config.yaml
encoder_arch: "convformer"
bottleneck: "plain"
encoder_drop_path: 0.1
encoder_patch_size: [2, 2]
encoder_kernel_size: 3
loss: "mse"
max_grad_norm: 1.0
epochs: 4.7
adamw_weight_decay_other_params: 0.05
Rows from block 4 of the encoder, named by matrix and row number. Rows with one number belong to one neuron. Each number is 128 + 24 x the weight over its row's rms, rounded and kept within 0 to 255. All counts start at 0. Numbers have three digits each. After the name is the row's rms in percent of the matrix's.
# fc1: MLP up (encoder.blocks.4.mlp.fc1.weight, 384x128), inputs 0-127
# fc2: MLP down (encoder.blocks.4.mlp.fc2.weight, 128x384, transposed), outputs 0-127
fc1.48 087:135148108166133124137098141156153153097109123124108138121140141031151110084109095151122111091143124079113167109105134070148138119121127138108105144136135120130115107099146079150138139131123147156155130127113102131182130142175151115147118145141072127116112137117122210110106107133118090122108126135143121135132140180105109130123138143139137115156140095101137097110147139118150124102144
fc2.48 071:117141114109137132133134111105164143135134112128141092137116102152170158178176166117124152120136115138138138110124124173118117120138131125122146080116121125161115137173153150077129129094150127128098125114117163093118164087103128093118161087137181125111167088116140024157139157111137128148159137105089158112142137107128124129142121132129107136099146123155144155112145125116113132155157
fc1.49 092:123095140131143113093111148126131169121159095148147112161107119101155166128145164111075121144163144115122182119121088157126098156100133074162169161116107151073135133115128151085124081139120107157113088152137089158160089094142114127147160169140144136114098115142115090090125120125105111135126115165150112107134143131111114134142103126154149157124138131124105154142140142140175126139120
fc2.49 106:122132147104113148144108129137173133148144135122149138139148134083111126136122118108102116163121111152140092135157061118152121174105142186122152142159106100122134122134100133144165127119110067161084114150123148143147124114125118164114140146104123118133126143115111165097089108098104161117072122127138110088053098110126134143128179110087118135139132144108116166149163125149097120138141
fc1.50 129:112114156145128130163150197160122179161116097139117165123064101142128121129116084149134128111105130154118110124142116142134108143101160151130127164185110141119121114124092096133126104131088124125109118106143115184080150122146163108097120133142089160123133141169122128161160127166144107111141125128128107159100122088154119143111120113132100134153109089129135092171096148169126144116124
fc2.50 117:105148075121095163060095125088137119104130123130119147138159142122126120087136135114116131118122139137135180128099092101172112152150110118135126104166089108117128127139142135150097113125139142157175155133122119121145156191111128141105131112179117121115132114135086135105131113060101132117138103127138106144133186121158194113146146159127126125133137146119127136119122162103155157087139
fc1.51 076:145147075152129096120116119122145141164134126115120136128125141104164145111101146123151168151094180149155161088120140163123120141103129184153135106100151110065147105160148141104139144149122123157153124141159160156096123118121111130086097149141115152099144141129168156166119134091174105129104161145124145137131141131156102100107088126149117098115102128163103098109121144090134094089127
fc2.51 070:113120150119099144164136119133116095122137136145148116154141138123084140096101100142144096131117101109117091156162135145107115118164126107123105118147075130155109168142119149157143107117095115086097121141107094072110139128142125129151167080150099085158096156147088113099165090146102156137171096129123144140142108131115119096123135162115130181128171119083130130155121114163133135168133
fc1.52 086:130163096150081184114118144118111151113140125078126133145140173107142125121178127106131185106163184144106165148087126131134073119108121060077133088124126125120127126128138137106089128128130132131153123120157123098098130045138134126104150129158126096122143119135142111119158112117142116113137107123143124097139123129145122133115157146139117114111169112171133136106121162136136095153126
fc2.52 089:123147139112130077152169143175123126134147180160126155147097147127128094079074118137119103135113080118175110088141123144160150137168127147145132106134104144167139121093116102126109102127116150142126120105104155122135121150082077088130098148110116143134127127110164174102099141141147133118118136144133133099129080145152114179177125087122110143150079121115122120136144098124111120129135
fc1.53 099:135164122136144133140126151087138147152168122119131115101125126126105127120144115105105144119104126119099181155100080091127164104126129173129142156134126141106126173165077135090110095122174136111109085125139125169113139107190161151093147124108140145187116114163147151144139118102125118140132145126130115191134102124138133120136160105161177131107189137134128111143129124102140112148109
fc2.53 117:157143182104137153121140119094137119140114112097129130129103141156118087094111099174133141138145144147111144151128101116167150127095096132106146157138135103114094081107112139157179153076139125147129151174159135147138140117117102096134077121135121132134143124092161101145082142152090130120110104149136129136113152160129125143123175086134097085158152092122106169145134121137080142146149
fc1.54 088:078120123129143105115122100111127162137117149140160129143119151125129163146147107143121101085086091158107147098094116086148130152113132112163186152146107107109140125124119118138133118145140150118140122131093123120133129108141125130141112122101142121126083159069160104140173108144123141137169136136125092093106163138102194129161110074139124154075120148157131172132134110083159113148113
fc2.54 077:160114137126127165115146133172106133126119126111134099105114138139152121140143101155137132154160143095111131168141142166138141147162130098148095109075100152149135130192132138140121161114116087123103141158134130140108149161142142106146162130150101164076164117146099148155090157119173111133121129133147162122163121092143084129083104150141119144164126140080110103121164153122111183122135
fc1.55 084:130131162086092142158177146109156165107148118176168106156125065090127115132156130111164097151151151132145144131096117094107099132163073109125098124073155129138161106120150103127147094106150135137126100117110111134131144136124093151130139074138131139132127123136091112133147119106133160173157117161117105116109097102110134131145132148124111148184125118144124124090149088136125146105145
fc2.55 095:108172123078185138133133100101115112136144128162158153128172076110120092116124150154083084140160169131154117125125114131151112106108120173090090129121077149105112121141131136138111088135153111135114101119143133098128117144081132123123160143132120128106140147074083061137140143120103149133119141149106094096125152122146149109166155107095128154123127138141112125140134143143160106103143
fc1.56 103:128108096127165091136112094083095149143137122152169093131148092104098173141100120121131073085181110113086089088119141096150111092160140103150123095101138115139129120144122168083112121115149108119146153141113116119128135108096115188147123122086151126137134118150076146113141118121090125077134126128089089125085113124143131101118120131118113118127131162098147104112121124139140127130131
fc2.56 113:143172149126123159142140156120161137136133140122107137119113139125127115105146156090105155150085114145133131146141101159096154174160108171130119142126121131089155131120139122121156078171157158130113108115118104115137138119166163086119116092171127163096141132103139134113098129173191146174147088118137159126143128157101106152077135159138173134174144112136144118151126087122105126138148
fc1.57 071:134164103171084146136146103114100167127126164120123097124114119123132112085131113149113133117141141122124170084134169101115131158123121086138159149118124110116134150127160103108153118114139112109117181147132129138128156129130155120105125122098063146154120092143101116112129127152158115126166138133116104127098115133120130123110088088189157131060185143155111097170100162111101123123117
fc2.57 068:168082136109119119142110174128120109195124135167127153115134149119119143138131130090111149135107126145138105144162103129130174126157109159082123141160115171116136129109109185136102146140130163128107119162114146139069132108109109119126113147128141116123123159071110158145146133083131113140087091142144143125137149134126119100120143152064120129135104126063151151138155106135135109116176
fc1.58 099:082092104133125142097168124160109158099114144090065088121078144128100125161147117101113115124173149148128128124156109116132130070130140138131136154113135124110084161059126141147124135157087126116122102165109135111136129162121136104167148113146148152156144161124116134115149119138137083127106171120113142113104140128150151125095160146145113180128126099106118134111146163126078130127126
fc2.58 097:146142131125160119124048135147134089111117125127127132094121132122118121084143135165152114153132170150106141153114154103136145111098155116121115113195129161173099133122120153092164150086141134100141130107200150100119148143147131148113156142119140121150147136126150088161089086149130100111126106153120148158147149160116128165140130113125120072144104120136094161109126135093114147134140
fc1.59 177:121147111112072155120117149156165130126113107122098117114170145154106076116152162103139115113152100159163141098123099163127133104143152099081143117114121180149101137137110104131137139177168134132124093123107125138128162096140122124116145152160131144116118087124138124149097135124118114133144152168095138123093150130174124155148162113128135071127094136084072113113131105125119173160143
fc2.59 115:063155171139136153095147088109120144120164106104126141152164141082078093099078123139135139123067115111178095128104137117127113097098122146139093089116108137092155138098100157151124128166128131095142118128083144102116123129108134130150100141145133142124132144126158107132173131165132104127122110129114141115139110084130165093127116134101144167102087117140129129139124158145121104132166
fc1.60 099:113157187130158146128144104110126161087161156125121127098103122143110148164176096144145107116106103150136144142136144094088130144159119093094130134122106136134171128125114096124116135102109135131176103172134193164121143098125127101137120131147113124146136112125110102129075117154139143136133152078119180112153103136121123123107098133093143171147160165088083166122117115118131154131135
fc2.60 101:118158135127126152097117096135119104149133075117097142116163172112172070121179169101176135104134126149106130102107107125129146096090111096129120114153155136107143152091120135133124126134154054131106121138076121156164091168139143156116132130114145116115115150122109109141115135097148088140075118149117109161099140132144157144126136145155140146106101100136149121129166135097113100142114
fc1.61 078:169111088129093141112138111149102154128087073137125107146147140127126141109160107071138123129093105109139114132119114137157149103142136076144128153113121131151097085114129140134154087181085125156157148158143125134107165122160117153177126122142091151106117152151152135189105145154126171119114160097091151127105132130110140185144136157128133140102109152141143153135142120153098117132113
fc2.61 085:160131138137121088125129159118137118092142179142119159088120114142152145100165129131120145114153134135137125142119105120096120114173112160158152129098131151106126121150158161064151115140165115112124126079078133099196153121134149107120163109104120134164117121156106096068183106120152103117142149163124126085140127112128127100092095111107136139127103151114122147114125138135101090124102
fc1.62 103:139107137131109114122116119124089111099115106165125127101120092071188163141136154138091137131128162152103111137120126132138142134104089117155162127087083126104140125100095162158152097147123125101109122121159087130092130161125165164099110125142140126161150122151136078152127104120127122122156083116126127192129140137132103130115095112159166135094120130150103144113091168174130095131143
fc2.62 083:115121127135151128151104125083144162150153119138139131138185163180105087109135122146142134120120106103202139145178129148125143128156156112148136117140205145142148143140112130112118146119115136176103125149107162146141126109098128094121136111095141150092132130124124140143112162155146136091094188116129113108102119119117134117137148109103136167141077135086127098133133160097107162132156
fc1.63 100:150129113096174088091150112103126166154139083177121112145168133139128145152137180098104083139092119131139082151117138130146135157135140129105139122120121076121128123122122188136131093141169145124170149111113142095135097099145125095120155094111146082111141122159111126163119140098147162127128185154139122142117143142141116130158096128149156150125110097108163130116132127094128152121168
fc2.63 086:127126122157082149130133151140135073099139183100144122118101152134133128141128103109163146104168160083116126108135120144136119102116107138184117122141128173137134129133133125133102167146147096079130130112157113160134193133117110163127106139165109140120090152119121102079125111116077102103146107092113124103116097116103130133141162166103147124113146172146118126109142160117140139122067
fc1.64 120:161093116152131120143157118149100158153142149118128174109082083087132098143150129128149120141095120118130131119150124108039164086139123144113111138130105165137134121183122124132154121114107106114133127129127161112126101079123089142161121124109127078099122128090115128167108164103141137118126172165136118159097169094126134117078148152132116169155124152118130128141110113153112134133151
fc2.64 128:111118115144130144113109139116114120114122161152165126133163165174147090085079120176092140112104090129127134172144077127170131157159151128127157148147179099113105130092108127168095122114140108150134104137092094117105128149105117144119093106139113159122154132120110149166161138120153191168136124131114114102121142128134137137156139150130151126141109094081166125120124155163139134096110
fc1.65 128:122167093138096143144163121153132140159131129156143184162120158080126108148141115070130127143071132136164125143068123129122100153121124165076141157107113132143172143130149159144123144143139142113112110130132134103108145114103146099108096087136127122173121134114123118072134126123149138183147144123133140125149111187155125131160163127164151136138132137118143147147107117154094140082121
fc2.65 141:114119094108140137126132147113083112108154130167105080169154116135124165144146110160120122142162131117120152085102115095092152109158078110128078104106128107123107133146097132134132126170118136116134134176122150086128129139121152134105137146119110094100087098174114141140100110091092126146125142140133085112159158099152132086163097159080146120114138146109096159095146099104133130141145
fc1.66 110:124131102107129172089104113103115114095130139111097113136187120089121118171104072095084094117131178103137150169103100135114142109089119145128134147128143075144125136143117118111125119146126159170116143129149096139116137165124129125079143102126119122125092126063177101129100148104107138171117125129164133108096135153082136122156104139149111128142134155138136104114127157150113127095119
fc2.66 101:134085135124152109115155128174120102141123143110146138142091146155117093159146175091177138139109116080142103078097167108097083169121113120155127118100117145125155143147135137114140115171137157114135096144127170135128089073123124138108086104102156123127154153163158147150121142155120130104122097141152141098123140093118134120119113111139121156144124106168142146119111135108144104160192
fc1.67 130:145121121141118158135142096157151101122090127101135136112149135143129104086142123085093143185101116146089140083103141137128136126115134108094132138139107163089164135143148146158141126146058134118144147134118100171138104106126185133090106131109144086127159117126112142156102154120118122111080127182140104114099135116129133120171141117138099148143116112071097176130123090104134121151142
fc2.67 126:092140143094126136139163161131159153096160172102137113119111117137120096148124173181135140060118106154093115158139144158141129122131122146115175162177146154144141114132090166142139120174147122108166090138110129107114123104123154119139135105162134158082170147157164101142123114154126095159129151112128131116132143091106099122145113143143140152148151149122148152116128136107130190139130
fc1.68 097:082127086163160144148084082162158149167108135146117113128125146119107102124145128124099113088188104149143123172100114130134114133070131146119121123161085116132138125120117126138114151140103115101094138134147134147131145141159128120151140097147106143120158124109137149123172086152108099131089168138115127112120110146123114120155177162166112121144099096131132165089132165113157102096087
fc2.68 095:145126169147150131133153124126128071089164106172154081149113108138168148108140170146152165131048093115129151124171116151123129144145119123131189114093109140165098111133131087135152113105147100108142124112130143126145127096149130133120145138106135084162129104144096098083127103143135143145143122129098129141116104138158132122130095101123083115104161140139128115124158086144131146158154
fc1.69 088:137116120160104154110167075082117146144140106148124128157161097110132128106109098101136144144147112156127141107131094113137116131145168128151093129155134137111073117080121123136140091156141140099158137114144143128109144093135146117109158138167107133117111130175097123114141153103157066125155096120133122099122160151137122167163088144149151108154149152132146165157162144108184158102111
fc2.69 107:158090183167105105122171150176131150155139133126111104087134106157169157146152113116121093089119116121146128118120143157101132133100124110123185125143125121135104093126123149126145143128153091139135195154086137145127082136172099136117100149124123127149130121105150152114127140100148128127136119158168156085150124089096150085116101100092123121131104145148123098146113096138159138137100
fc1.70 085:152147151156121129168148149152123160138121112132152089106079139122154098122117103080105131096118121168128115126166131103115096176150123136106145131088110150152105146131155149105150100158101101132139150131122132129098104100113165105107161142097098100139139155127111102138148148150107181132121159107184122154111117112091114120144125052089119146132143109130120167108113162114137156138103
fc2.70 074:162127116109137109123113096103106128145138129117095148121139093129125125160130145147100116187161124085132162100123123117108175101123109132133130106161156098083151137112095136144101136118134142088111125150133147129138109177137138134173095132158155138152117084160189136109112132091123071159143134134096129150137143143162121123110117197113154140133124115149148121165103075128129112120172
fc1.71 112:158154171131105122119123125071143155146158119166130176107092130129154099104106166172128151159084149116159120102155098167120155110130113184116100133119171140101144109122141112129187161167124155127123119135070142118136110124142112132151118151077100108149144140142139099139132096142132117177156086135132131134145127109147118112106103104109141125103149134149135096135115106167120135104137
fc2.71 104:172099112109166159148096146149141106077118146119122139111083135137136184150125133125121145118150086147075160168105144113158079150141148071152170117140134109162109140154171145125127089100107112108135123101167136122146126095165126087111139110121148143138124121146133150114135151135148154092129129113134134111119101167098121154138111111157093126122134132132154154155101161095123160165148
fc1.72 096:114109108114123140124132139138127102105153119149082146112142071120113138137157142132114075137122139101114149107107068161135098130174102134090153117079130120130122064129109095107135140114136138110134148130130080085128103162139135115133141123129132119090156134145141082167138134145134146111129153121169061073145170139114154161152093143133148112125134145122134110127095151126177140104139
fc2.72 114:154164134119115134132136141122115109132139154097143094167092135127136133115112115144170150133159124162191111130099146107144147105111137142110070171108108149164129168120122183084117129133135163112107153138149120135121161112091108167170129124104172112148098103136104148063155136128143115115145134170111140132126094166163143113114171108086134137154131160142141144136131117130096109111153
fc1.73 081:130119127115159157151110160132149110169105136165092140114151130115102130102122127114195108155119139116109101184092115159095120119163117139104165079129126114123094135117126131150124113139112101104127163105123138142154094104104143116086108136125180139078127135170137099077138085127122118105145115133143154143155156142114099150157089101155108155131125134164122148142120182137102138138160
fc2.73 072:118144122139088078141124118133131202095119112115203106100123131120139098118142133147086164112112125117099143086172174140150136148095140116147144166135135154138141158125174093122124165112133136148145116112082140112161149174148073130151125114108124155137127102103136150132116161168109124123123140122111124149138089102149146116094171149140120120146122113122144075108124109108121115107128
fc1.74 114:119093130136112122099140127126123133141173088096107167139112138121194133149177145154121123152145162168170143156112114087121174089096108110182118149143137119117121140132125111154132085134111090109170104139128122162140141136116105136134130127110110095127091099080124103096132125119108128140119120115102177173108135159123167121111144103149145166076148114128100100129157119145154112130143
fc2.74 116:120083104149115160135101096136136097135124156170155107118100159152185164149172124110136156101136147129138102091133145096140097127170128098135133132127118149120090122110124163115086113144098122117127151121141105168151171126087110099105121185117118151133122124161127127103129118131125099141126137128118101109127134110141142155163114181083134135147160152142138146080099167108121177172136
fc1.75 125:176151111169094116133124129126078140101140174070158162132110132158169117106104126138111149146118099086130150132129090091110104103134128122105136123126114112106143098091086086130158136117124134138125137109108138136163143128147101141107111119152064108108142141133132073146130130096132139104133148160159128110131155092144106115127126089144136169183126140105147169140088109161132158125108
fc2.75 155:137159083122121159091100153141128114111136135161137111114123102120089101109118128137140174113126144142109124144124143130141107127129069179157119126163165172125100130132149132101166119154131188154122118105152096134109165121135102153070160092125158136167148124126116122125130153116164140129124109118117130121127156121124119121128080121127132082121135116164128173102164115065183120095137
fc1.76 090:140113130078111121137143074080121159106139100141105088120123131125138128163125113109132120165151171106111135106115129150143112149155093133103126123089131109089135126126181115124121124114152110141174124145144123147147136147130090127115110089144135156067082148154100099159144145151139108104110112043139169114137135163171120150165109127132090097124132106129124099106159124146131141132121
fc2.76 085:120112130140127144139139174128149118128111122118119174130160150147124096079134143160179145138084071149150130177138118159083115126128162137136108145155132132150096133149087138140093122143094118111094150142117153099137149107137143138117125137106109110182175140118117127127148083106156141137151134169050124145095125114118098111081121111186116141125113128126112152139137156109152129112127
fc1.77 098:122122117163105129174184104144126128148142144111135110156105113115147106108083139125116120170101150138109130109102145166116127127151065118107107114180191140126115113131123126121104113121127124122151151107108138127120152149151153162110086108140138142139120111096148117087094105139138106157179110102114145093096096105137148152152111171178123142138133106146139076108128116144155136068122
fc2.77 084:133099161096144097133100108124164130118126132113121181105101190089133111097140110142151160090113108094075143081121125120124142171102163140140134143078098107120133166113134159121148161154155105154118147156114127132157089096134123112124130166108122136125126161142143125136142118137118128063101157129176115137127156177136152157115121119142139116113106132150145110122127181101117126160148
fc1.78 070:077100109133126098154125136117072090155142151122133133128133124128152154141117106147136112142142125124106119129105111135128138135154099127140143137142150126176138073094123148122105132143179108158157103152120137148142090107137132170150168079185139118122122179160107121130133096160152138085155101098102113157165154101122150127168125168149170116097111130137135122126098133116161160159161
fc2.78 057:138151154098115163093127082104164145139109104116120158144139137122107090083143152145129144096146114097173122094111128128137119099104182093127112133096105144119136185148092151140137104101101097113114156128130105122130123129118102097117083152110125147134106095096157153137123146087091124112112121133151151099064104128176094119119131112119072131151116158126129113136139123154126110087105
fc1.79 094:084145175146154122105133112141139137141172093091143106114116130120117149092142175109113134145118100161106121128112102152111127111145090119142145151149126068145143106113098093132138134116161127150093124142185098165128087148136116096089128109134190104148122151128147117097106108109131136115147143132098130106139119153206129107119109156117184160131124090112135098139135120123110114150139
fc2.79 105:105102118096136139164127118095123191125133093162122162140126137130149148179102109135137140148140187159137129165147129157116113129130152132101117104113132120113148127156132108122130123141081157150125124153146150077139174165149143181125141104136113174088116083105057136163126130134136113125135118157125157146113126145101116105110175126163125162112136169108129159105135126140141088138147
fc1.80 103:118110118131136100121085153096148075115126125120151118129127089142140119123076125165105132109140135127125096127104110111116131161086123085106142099139130182149136121126134158117128115149078116157156122144105137107161126097149109166154166162130144125133109098106091156179191147131118139130170129149167146123123105151120134138129075117123145114143124110092115136168109160178175119145122
fc2.80 097:123135125090112147127136097117127177130117134120086137143102136102113156126139128110168122139113129164126172143144140143146175117133146156132107145098129080116125096166113074165166121096177121128123091122143103136109133158168172128117153119129090133113113153115122115150109086112127117145115132109090101176125160085171113071132152093125150161113137151124110105106140080120103145144150
fc1.81 092:124107169083145157110133164131143122129109115132120145103117102171064126141117140167129090115110099105115104158161090146119134115169143086157089114136108122122098136103085105146157142134093084145146125085142161102151112109120129103134131147160124113115141153125135126150109102105134113103090085110122118121143151100097140158109124150093133157138120110143069133183134161126085129145148
fc2.81 089:123110136176091119157133130148116134122160121156129133206141149132128157160166121145138129131136125142147156123105128114151152159095127166146164142134140098133178135168147121146130083169156188143136102160134112138089157112132152161073120087116121124135133094126127111118152129138120156112134145098164133132127155145153109090141098091131135127114129167080120144109143118126164179116119
fc1.82 094:126146097129140084070114112161127145118114106154081107119125122085148104129143170096144136136144150147151127117159111171123154160120133111137135146087114121150122142135086123121100182130126100120122105128167145163101171152087140132121146161099144101176130120097137126159135160151149146156096130109128127133145122112128170132121159094116148087151151141100116078085104167112169124126145
fc2.82 103:131113122174081135110133101118077093169122147132179118138120099177109135124110083119094128102124148120108113162131107138127063133173109084119106141129103147118110100109119153113154126169138152134152124091123126116135137118156162093102134128154114158087100158124124150106120114100121097145096114111128155095140116150156099112151131179102114119130152144170153126138152123125150151144083
fc1.83 115:144142196109127162155138177085118119123109145106157073098123121135116094097126124157126185130152140126066127142151141155148149134172108101127156139124144141100132125123161139140155140103124153144138129132120106124168140104160137113095133121122120166081151110092108130094107106147139113167131102130095066134127158123127156163102090132127129153151126138084135125101117085130131127137155
fc2.83 123:109125060154105124099098080124145122164152123139117138173131121137158123148138159050143080125130132130110112117130123105131110140067130129139085151116110093125106110106103123111121136138135155120117149141171107161128105152149097130151129149156088124132119135151154112149141094118124139118093137141126159128131093165154102137164142142076133092126136149163144135141146161097099161157090
fc1.84 094:153090138126120158139168135152147169099155147183134143113114086101087128103151142126112121149113112128158135079120090066125147150153090110121100149143128127083145123160146141131104090106154083146142115168113109136156129090132135145122148140116122119141137143115084143144109102090098163109133114144102155153117162139112126161130141146098130128121081161068096138151124147107153134140130
fc2.84 090:095141155080145150163109136115187162145127129139138127119145114095146118107105107149098115136129084135125094085149087097120151152166075169166133155133141144120139146156109156139143094141105119138104108131120098124130134108092145123131137100124118106149116153103133113113136118185124170108143134141091111099094100131137132102101137128107172132122157116125095164155062122127083151116156
fc1.85 095:118120147126138124093068090185132110150117074089118127096122149131146130124124149112098135137143160123142119144095124150138133129076183115134152138097142114131169143111135137085129102151131112103130144131097149192106109098147104152122142138134121120153143102141182130142110146123094147139138105107150166110134124145102133175117123084134117114110146129132097170141111119142200137150094
fc2.85 094:129148118145117119157120138120152154115136170122150140128152130160108078106108139123158105137127142122108138097152156103150124118151154097181106143122103107121124127106116118157140156136146152150146126131156112139090099155119115123117137127145127138133147162126176119146098087104162136089134126121038168183131124107143151120181126142100128053139102127168149089113152145146119124145143
fc1.86 088:135147148120158072179104148132097168156076138122143103132129164140164151106107107134152129151096079139095107126128103117128103146113115125139143144148129142124152155098134120104078107150144108135113181102142094137123134132137127135175143126120161157117108138080151136128118136138133145143123138122106096102134160091104139136142192114182095113132101136094109082151152151131113161125163
fc2.86 086:115095124124121138086091104125161086055148125139135120135137132142113111141135123093118120111138135098090133115115138148125112137168139140122113140104107098101087096131140118103099105128142154160149091149099165173137119097148159103098092188106102136108110160135139095108120116135111111102127129171159147127116117160102120166087095136087167123128171106137129118165116129131144108176137
fc1.87 107:125095094127114086103151121143138161095148126106137126165170176115152143128113085131150135165099150106124129130136147118142138116141143104138077104141115088116134076094126104121123122169159133114144113101159112094076110104140119090128113151151129111127089133098130105119086113141162141126114123114111138093142106117139120118152123112135063094124146126160130090202157114156124145142161
fc2.87 092:127171164126141131112117087118141132183085103147126149111112118151112154113152184148106089173112135120151113123180100114129108113121112143140158144118142137149142138148118141151111120098179144156115094198092158148185128094135109149140122114119074166135126130127146105136142143092096105151096139088112107094127111119145082130123148118137149115151127142116140138076131125127151116136137
fc1.88 086:142146171118104120140113122140077156116159149144139115158109107084170159133116135119108138078102136144127107104115135099136120109142109111117083114113134111110102161122145133105152111136154108120167154180138099095133142110146125061134125173158070132179138113146098108120161104105108110113140124136144150150100125145136078146140154138146116169133113164137149141140162129108153085160119
fc2.88 080:121173084118136146166165122136136125154121085100153146141146137128087134126169107124193142161139131125099148139116130101092112135099150141140140129162145122177116121128122150127096134140122134140121157132149151142108101113103174168125133116104147114101135104130178111117135166170136154116148148135119107131139130131105173137079100097150163083126166134157097133105114098115067105089123
fc1.89 111:126138143143135124123126144085088112075177140143095156147133122149136159149170151109113133121089156162101125163096062150121127156126113166121139145134142135101110122130141108155145127205113083107087127129147134107157144120131142109146128158136113166171121139128161116111170100148109102154145084188139129141127137121127148126109133145158121107174126139138119124139130114144178123159118
fc2.89 113:089109124085130110125176096168149149122156133128158099149126143113168141131106146150127114143129125110107112084122136154158107141088090150172118111098134111187131132077111121086139136106167180114146115114100143103115107118111130143100128094122137118104117131139127117129069131160116164125109167098175179133145139141113136110125082156134102129127123130105104140092122083132105111113110
fc1.90 114:158134144162152122138143155101131132107129139139122106155112127100133147134125145165125103146164112094120124117096165098136164167098144150151140141178114134093124159120147121111098129054143107127137120113117152113114098137124106158134086141085155072126102131134122121154181125087098136148123127172109140152112126120114142097128155133099096162102070103145124140127171120123095142134074
fc2.90 114:135118108137088167133132124149151097157107136122137085137162144110108121176131123117124132146111159136144116092130123143145072140149100107144114111066101184097098157138089170088160145165130137137164094142112155110171123110096152107071143146121136132117140126142105114098126142138118102129119108153096128095141141127134135114143103128125103130150138172160082137124160109123120100127188
fc1.91 088:146144155113127164132133106112114173126139103164126121120095110111144116102106109156160115166114122153131130095116098125130156137101137137102142160152069128134143080185126113071139079138112129150127103161099129167136171146138123128137166189087139124148130165133107126146191119134133102114115145096104135145078131110137103128131136121135145131147185109097113164145136104123144126116129
fc2.91 075:136155146108158102127141120111161092178161146174100083114101149156156121128133110102142157093128075140120127123108120151154158122116141131113122151148092138118129117159109161169160133129127135188101130114115132173114117129139154110118148170126133140163111149165160107143125163149110156085154122139132176126096118109152169146119121132148121118096131111153102154166110102098098181136133
fc1.92 077:121140103096118126109170132156109124128094158134183130145127119118120111120147122140122082094150120168138138106080083119141132145144149096123105122107131158163137143110091105108134119138150123136123121160119157083111133117106155075095121122155148162121093144116130152110125094145168151125162145112139119109177138118134152166138104180090133130151153156124140109205182142147126141142114
fc2.92 069:135132125175144141138142120132133150086133132135104144148132120110157136129098124131129189181114141120113116136168180153121119116101096142128148070120119109099113104129121178116126146103092149105152118066174100112142122138131142165121122134125141119112177087145127126172110176118096115140118099157108112107124150109107080102148128108131100145131113124148092134079128117106179119111156
fc1.93 119:098166148143096141156123074136161134097188153135122088115122178145101112136135127098114131163152140142140146159111076091143126146111094111140162138133158113131164115115138147149072165098159132096111124142165177153142133100133144133142140117147100099146098154111137142112135141096124102094121124089119122135146136111125105113141144144126160130121173141140124159081136132114069137151104
fc2.93 123:136154110112137116109148165112128180127092112129139144124125084098143137089115113136159112115134145115155126091166165094139148097157133117126126135160126135149113142145097121139173094143088149159127129096154098148138150098110099138078137116110124094115123059133109102157096116128104156144141142164108126113145129127125175146128101088074109121109084153142093100120128135144185122112147
fc1.94 080:120121126130125140106114120120106132155123151176113100123146125123165149133134113155148142135130152109159108114125124115163144133127183080127138145108103136110094154148137116131131104178141149134143112109165115086127098127135109129143091146127099140117065125063108153111120148126107116144150076180097073128138160145150115131126124105154091068091097160167160097145145124141128122160122
fc2.94 077:155092128128117150171133165105171151118116134142148149143129112161102123150117130151058119159134126097098161134124148161119113121163069173101136155120141120131127131110132144142126152120118121136109161134078131135084141125155116128121124093121158109134156142132152111107141126136169129161154146123137170129101082091102158124123093144096097136143141113071147124145078109149155162084139
fc1.95 128:108151107105110122079135103133105125150171133136160157131153162130184125162152185095123077155106104145135128163145132105123109153164113110092062118106102145108158142126109129129131145141105157151140139160135157099134145134091160087077129153156119094161137142136136157153122134109141132168121122129136083119173156128124099123136137137156140127162131100092156134163129130114123143151142
fc2.95 113:144144148123133151139118128124125136149084153114138131093129109080103131093126088194126142075154165106130119103171106155097142107100149156160157103140114131129097092116134107167108105108122112137085136111144078144112106147155073127152117136125124131103129132108148087098141134144160109121138113104098125105100109114101154126120102091112126090122141141124105086113166172133092095111116
fc1.96 082:108137100131108100108131139130124106093131148176129118118082130124138111092134156158143106100155128137115170114125062124109162087133166162160106142129137124177119126108125145121132141163138121099179114146102141158122152152169152143135143194087103124104109132190134136121138108118155120123127145146130111096143128121148173130164128133144117152159144126084131132116126162113155160182141
fc2.96 068:149083177146123130123069097141134138141148092129144146154156129132126132124162124113127119130124135135128125161111148121184091158123100104110140109147120104073169130160110128142100125107125143139066122100141126116124132125116122094121091089160159139149159083101106092149151115107136115138124094097130150184097142142094106128120105145127132134105135153153102095147115123101091141064110
fc1.97 131:118133162094146133121133138118143157118139106112153110143153077131141117150120156100139100131130142121121131158138062109117158110105120095149113180132130136113102140183101115113108082165154100123110110165105049141147145096143157159135166155139128132144129077146109138143153126131121099139111104161099090131122168142147133139137094136156112120127100097125123110121173122140135129178099
fc2.97 126:133137095141149131114146129159079084089101121119126142105112113098158109127119116141099130137106122135105106145110188149105099120134151131092164154143075122099112111120178158105098161116147144116150189105149158139130148140135158103151125153094118145134120101120139148098117076132133121098139146095146088101192140169094125111122134162154117098117169146145130143128134136165137132121121
fc1.98 072:118138108124115122107120086094132141124131154091087156075121125100113131136114154116118168099146165147120141135123112130157137091095129103114131141185178131103099120103103136150148077134109133144175154114127119107154145132119136143128126145142133110099167106109120105095100091097154041098125125129102161152154132146173109121136172121081160151138094136114128124112122120136130113114104
fc2.98 065:149129148130154109152131156141146113105150090165112097157144113150123121111178098129112127132117130138133136113116136114106186133122118153125141116086092129142140113135146136114087151116150107115095130158130123128091129120104127091143120127131095132153081106114133136145137113147106194154172135144143101085109153113092142158090098117130100107170146159197122163157098148109113095161173
fc1.99 077:136106123137138093110163097116135106159137140170122136099114131114158159107122116135119086137144141135057116108124103171154126128147104115088154120109140122158118121150150166142170127130152126105167144147153140142118134123167130123126157140160139175106095148138172130087166135136166135115157141167110115130115126156132136153185155085152156076132166145135133115080095136147155127123099
fc2.99 077:128124103115095117156074154110140135112121118102147101143140139139073126141112169102100152182082123129174140140126152096093122145125150107157160122123129119104142130102126116113127095130105161162115107146078134122151116097119121145125109139110149096178140092135086143153161139108108117110122135115136121154143130093105109113145089110152125171097071157158113108147177143141180138126124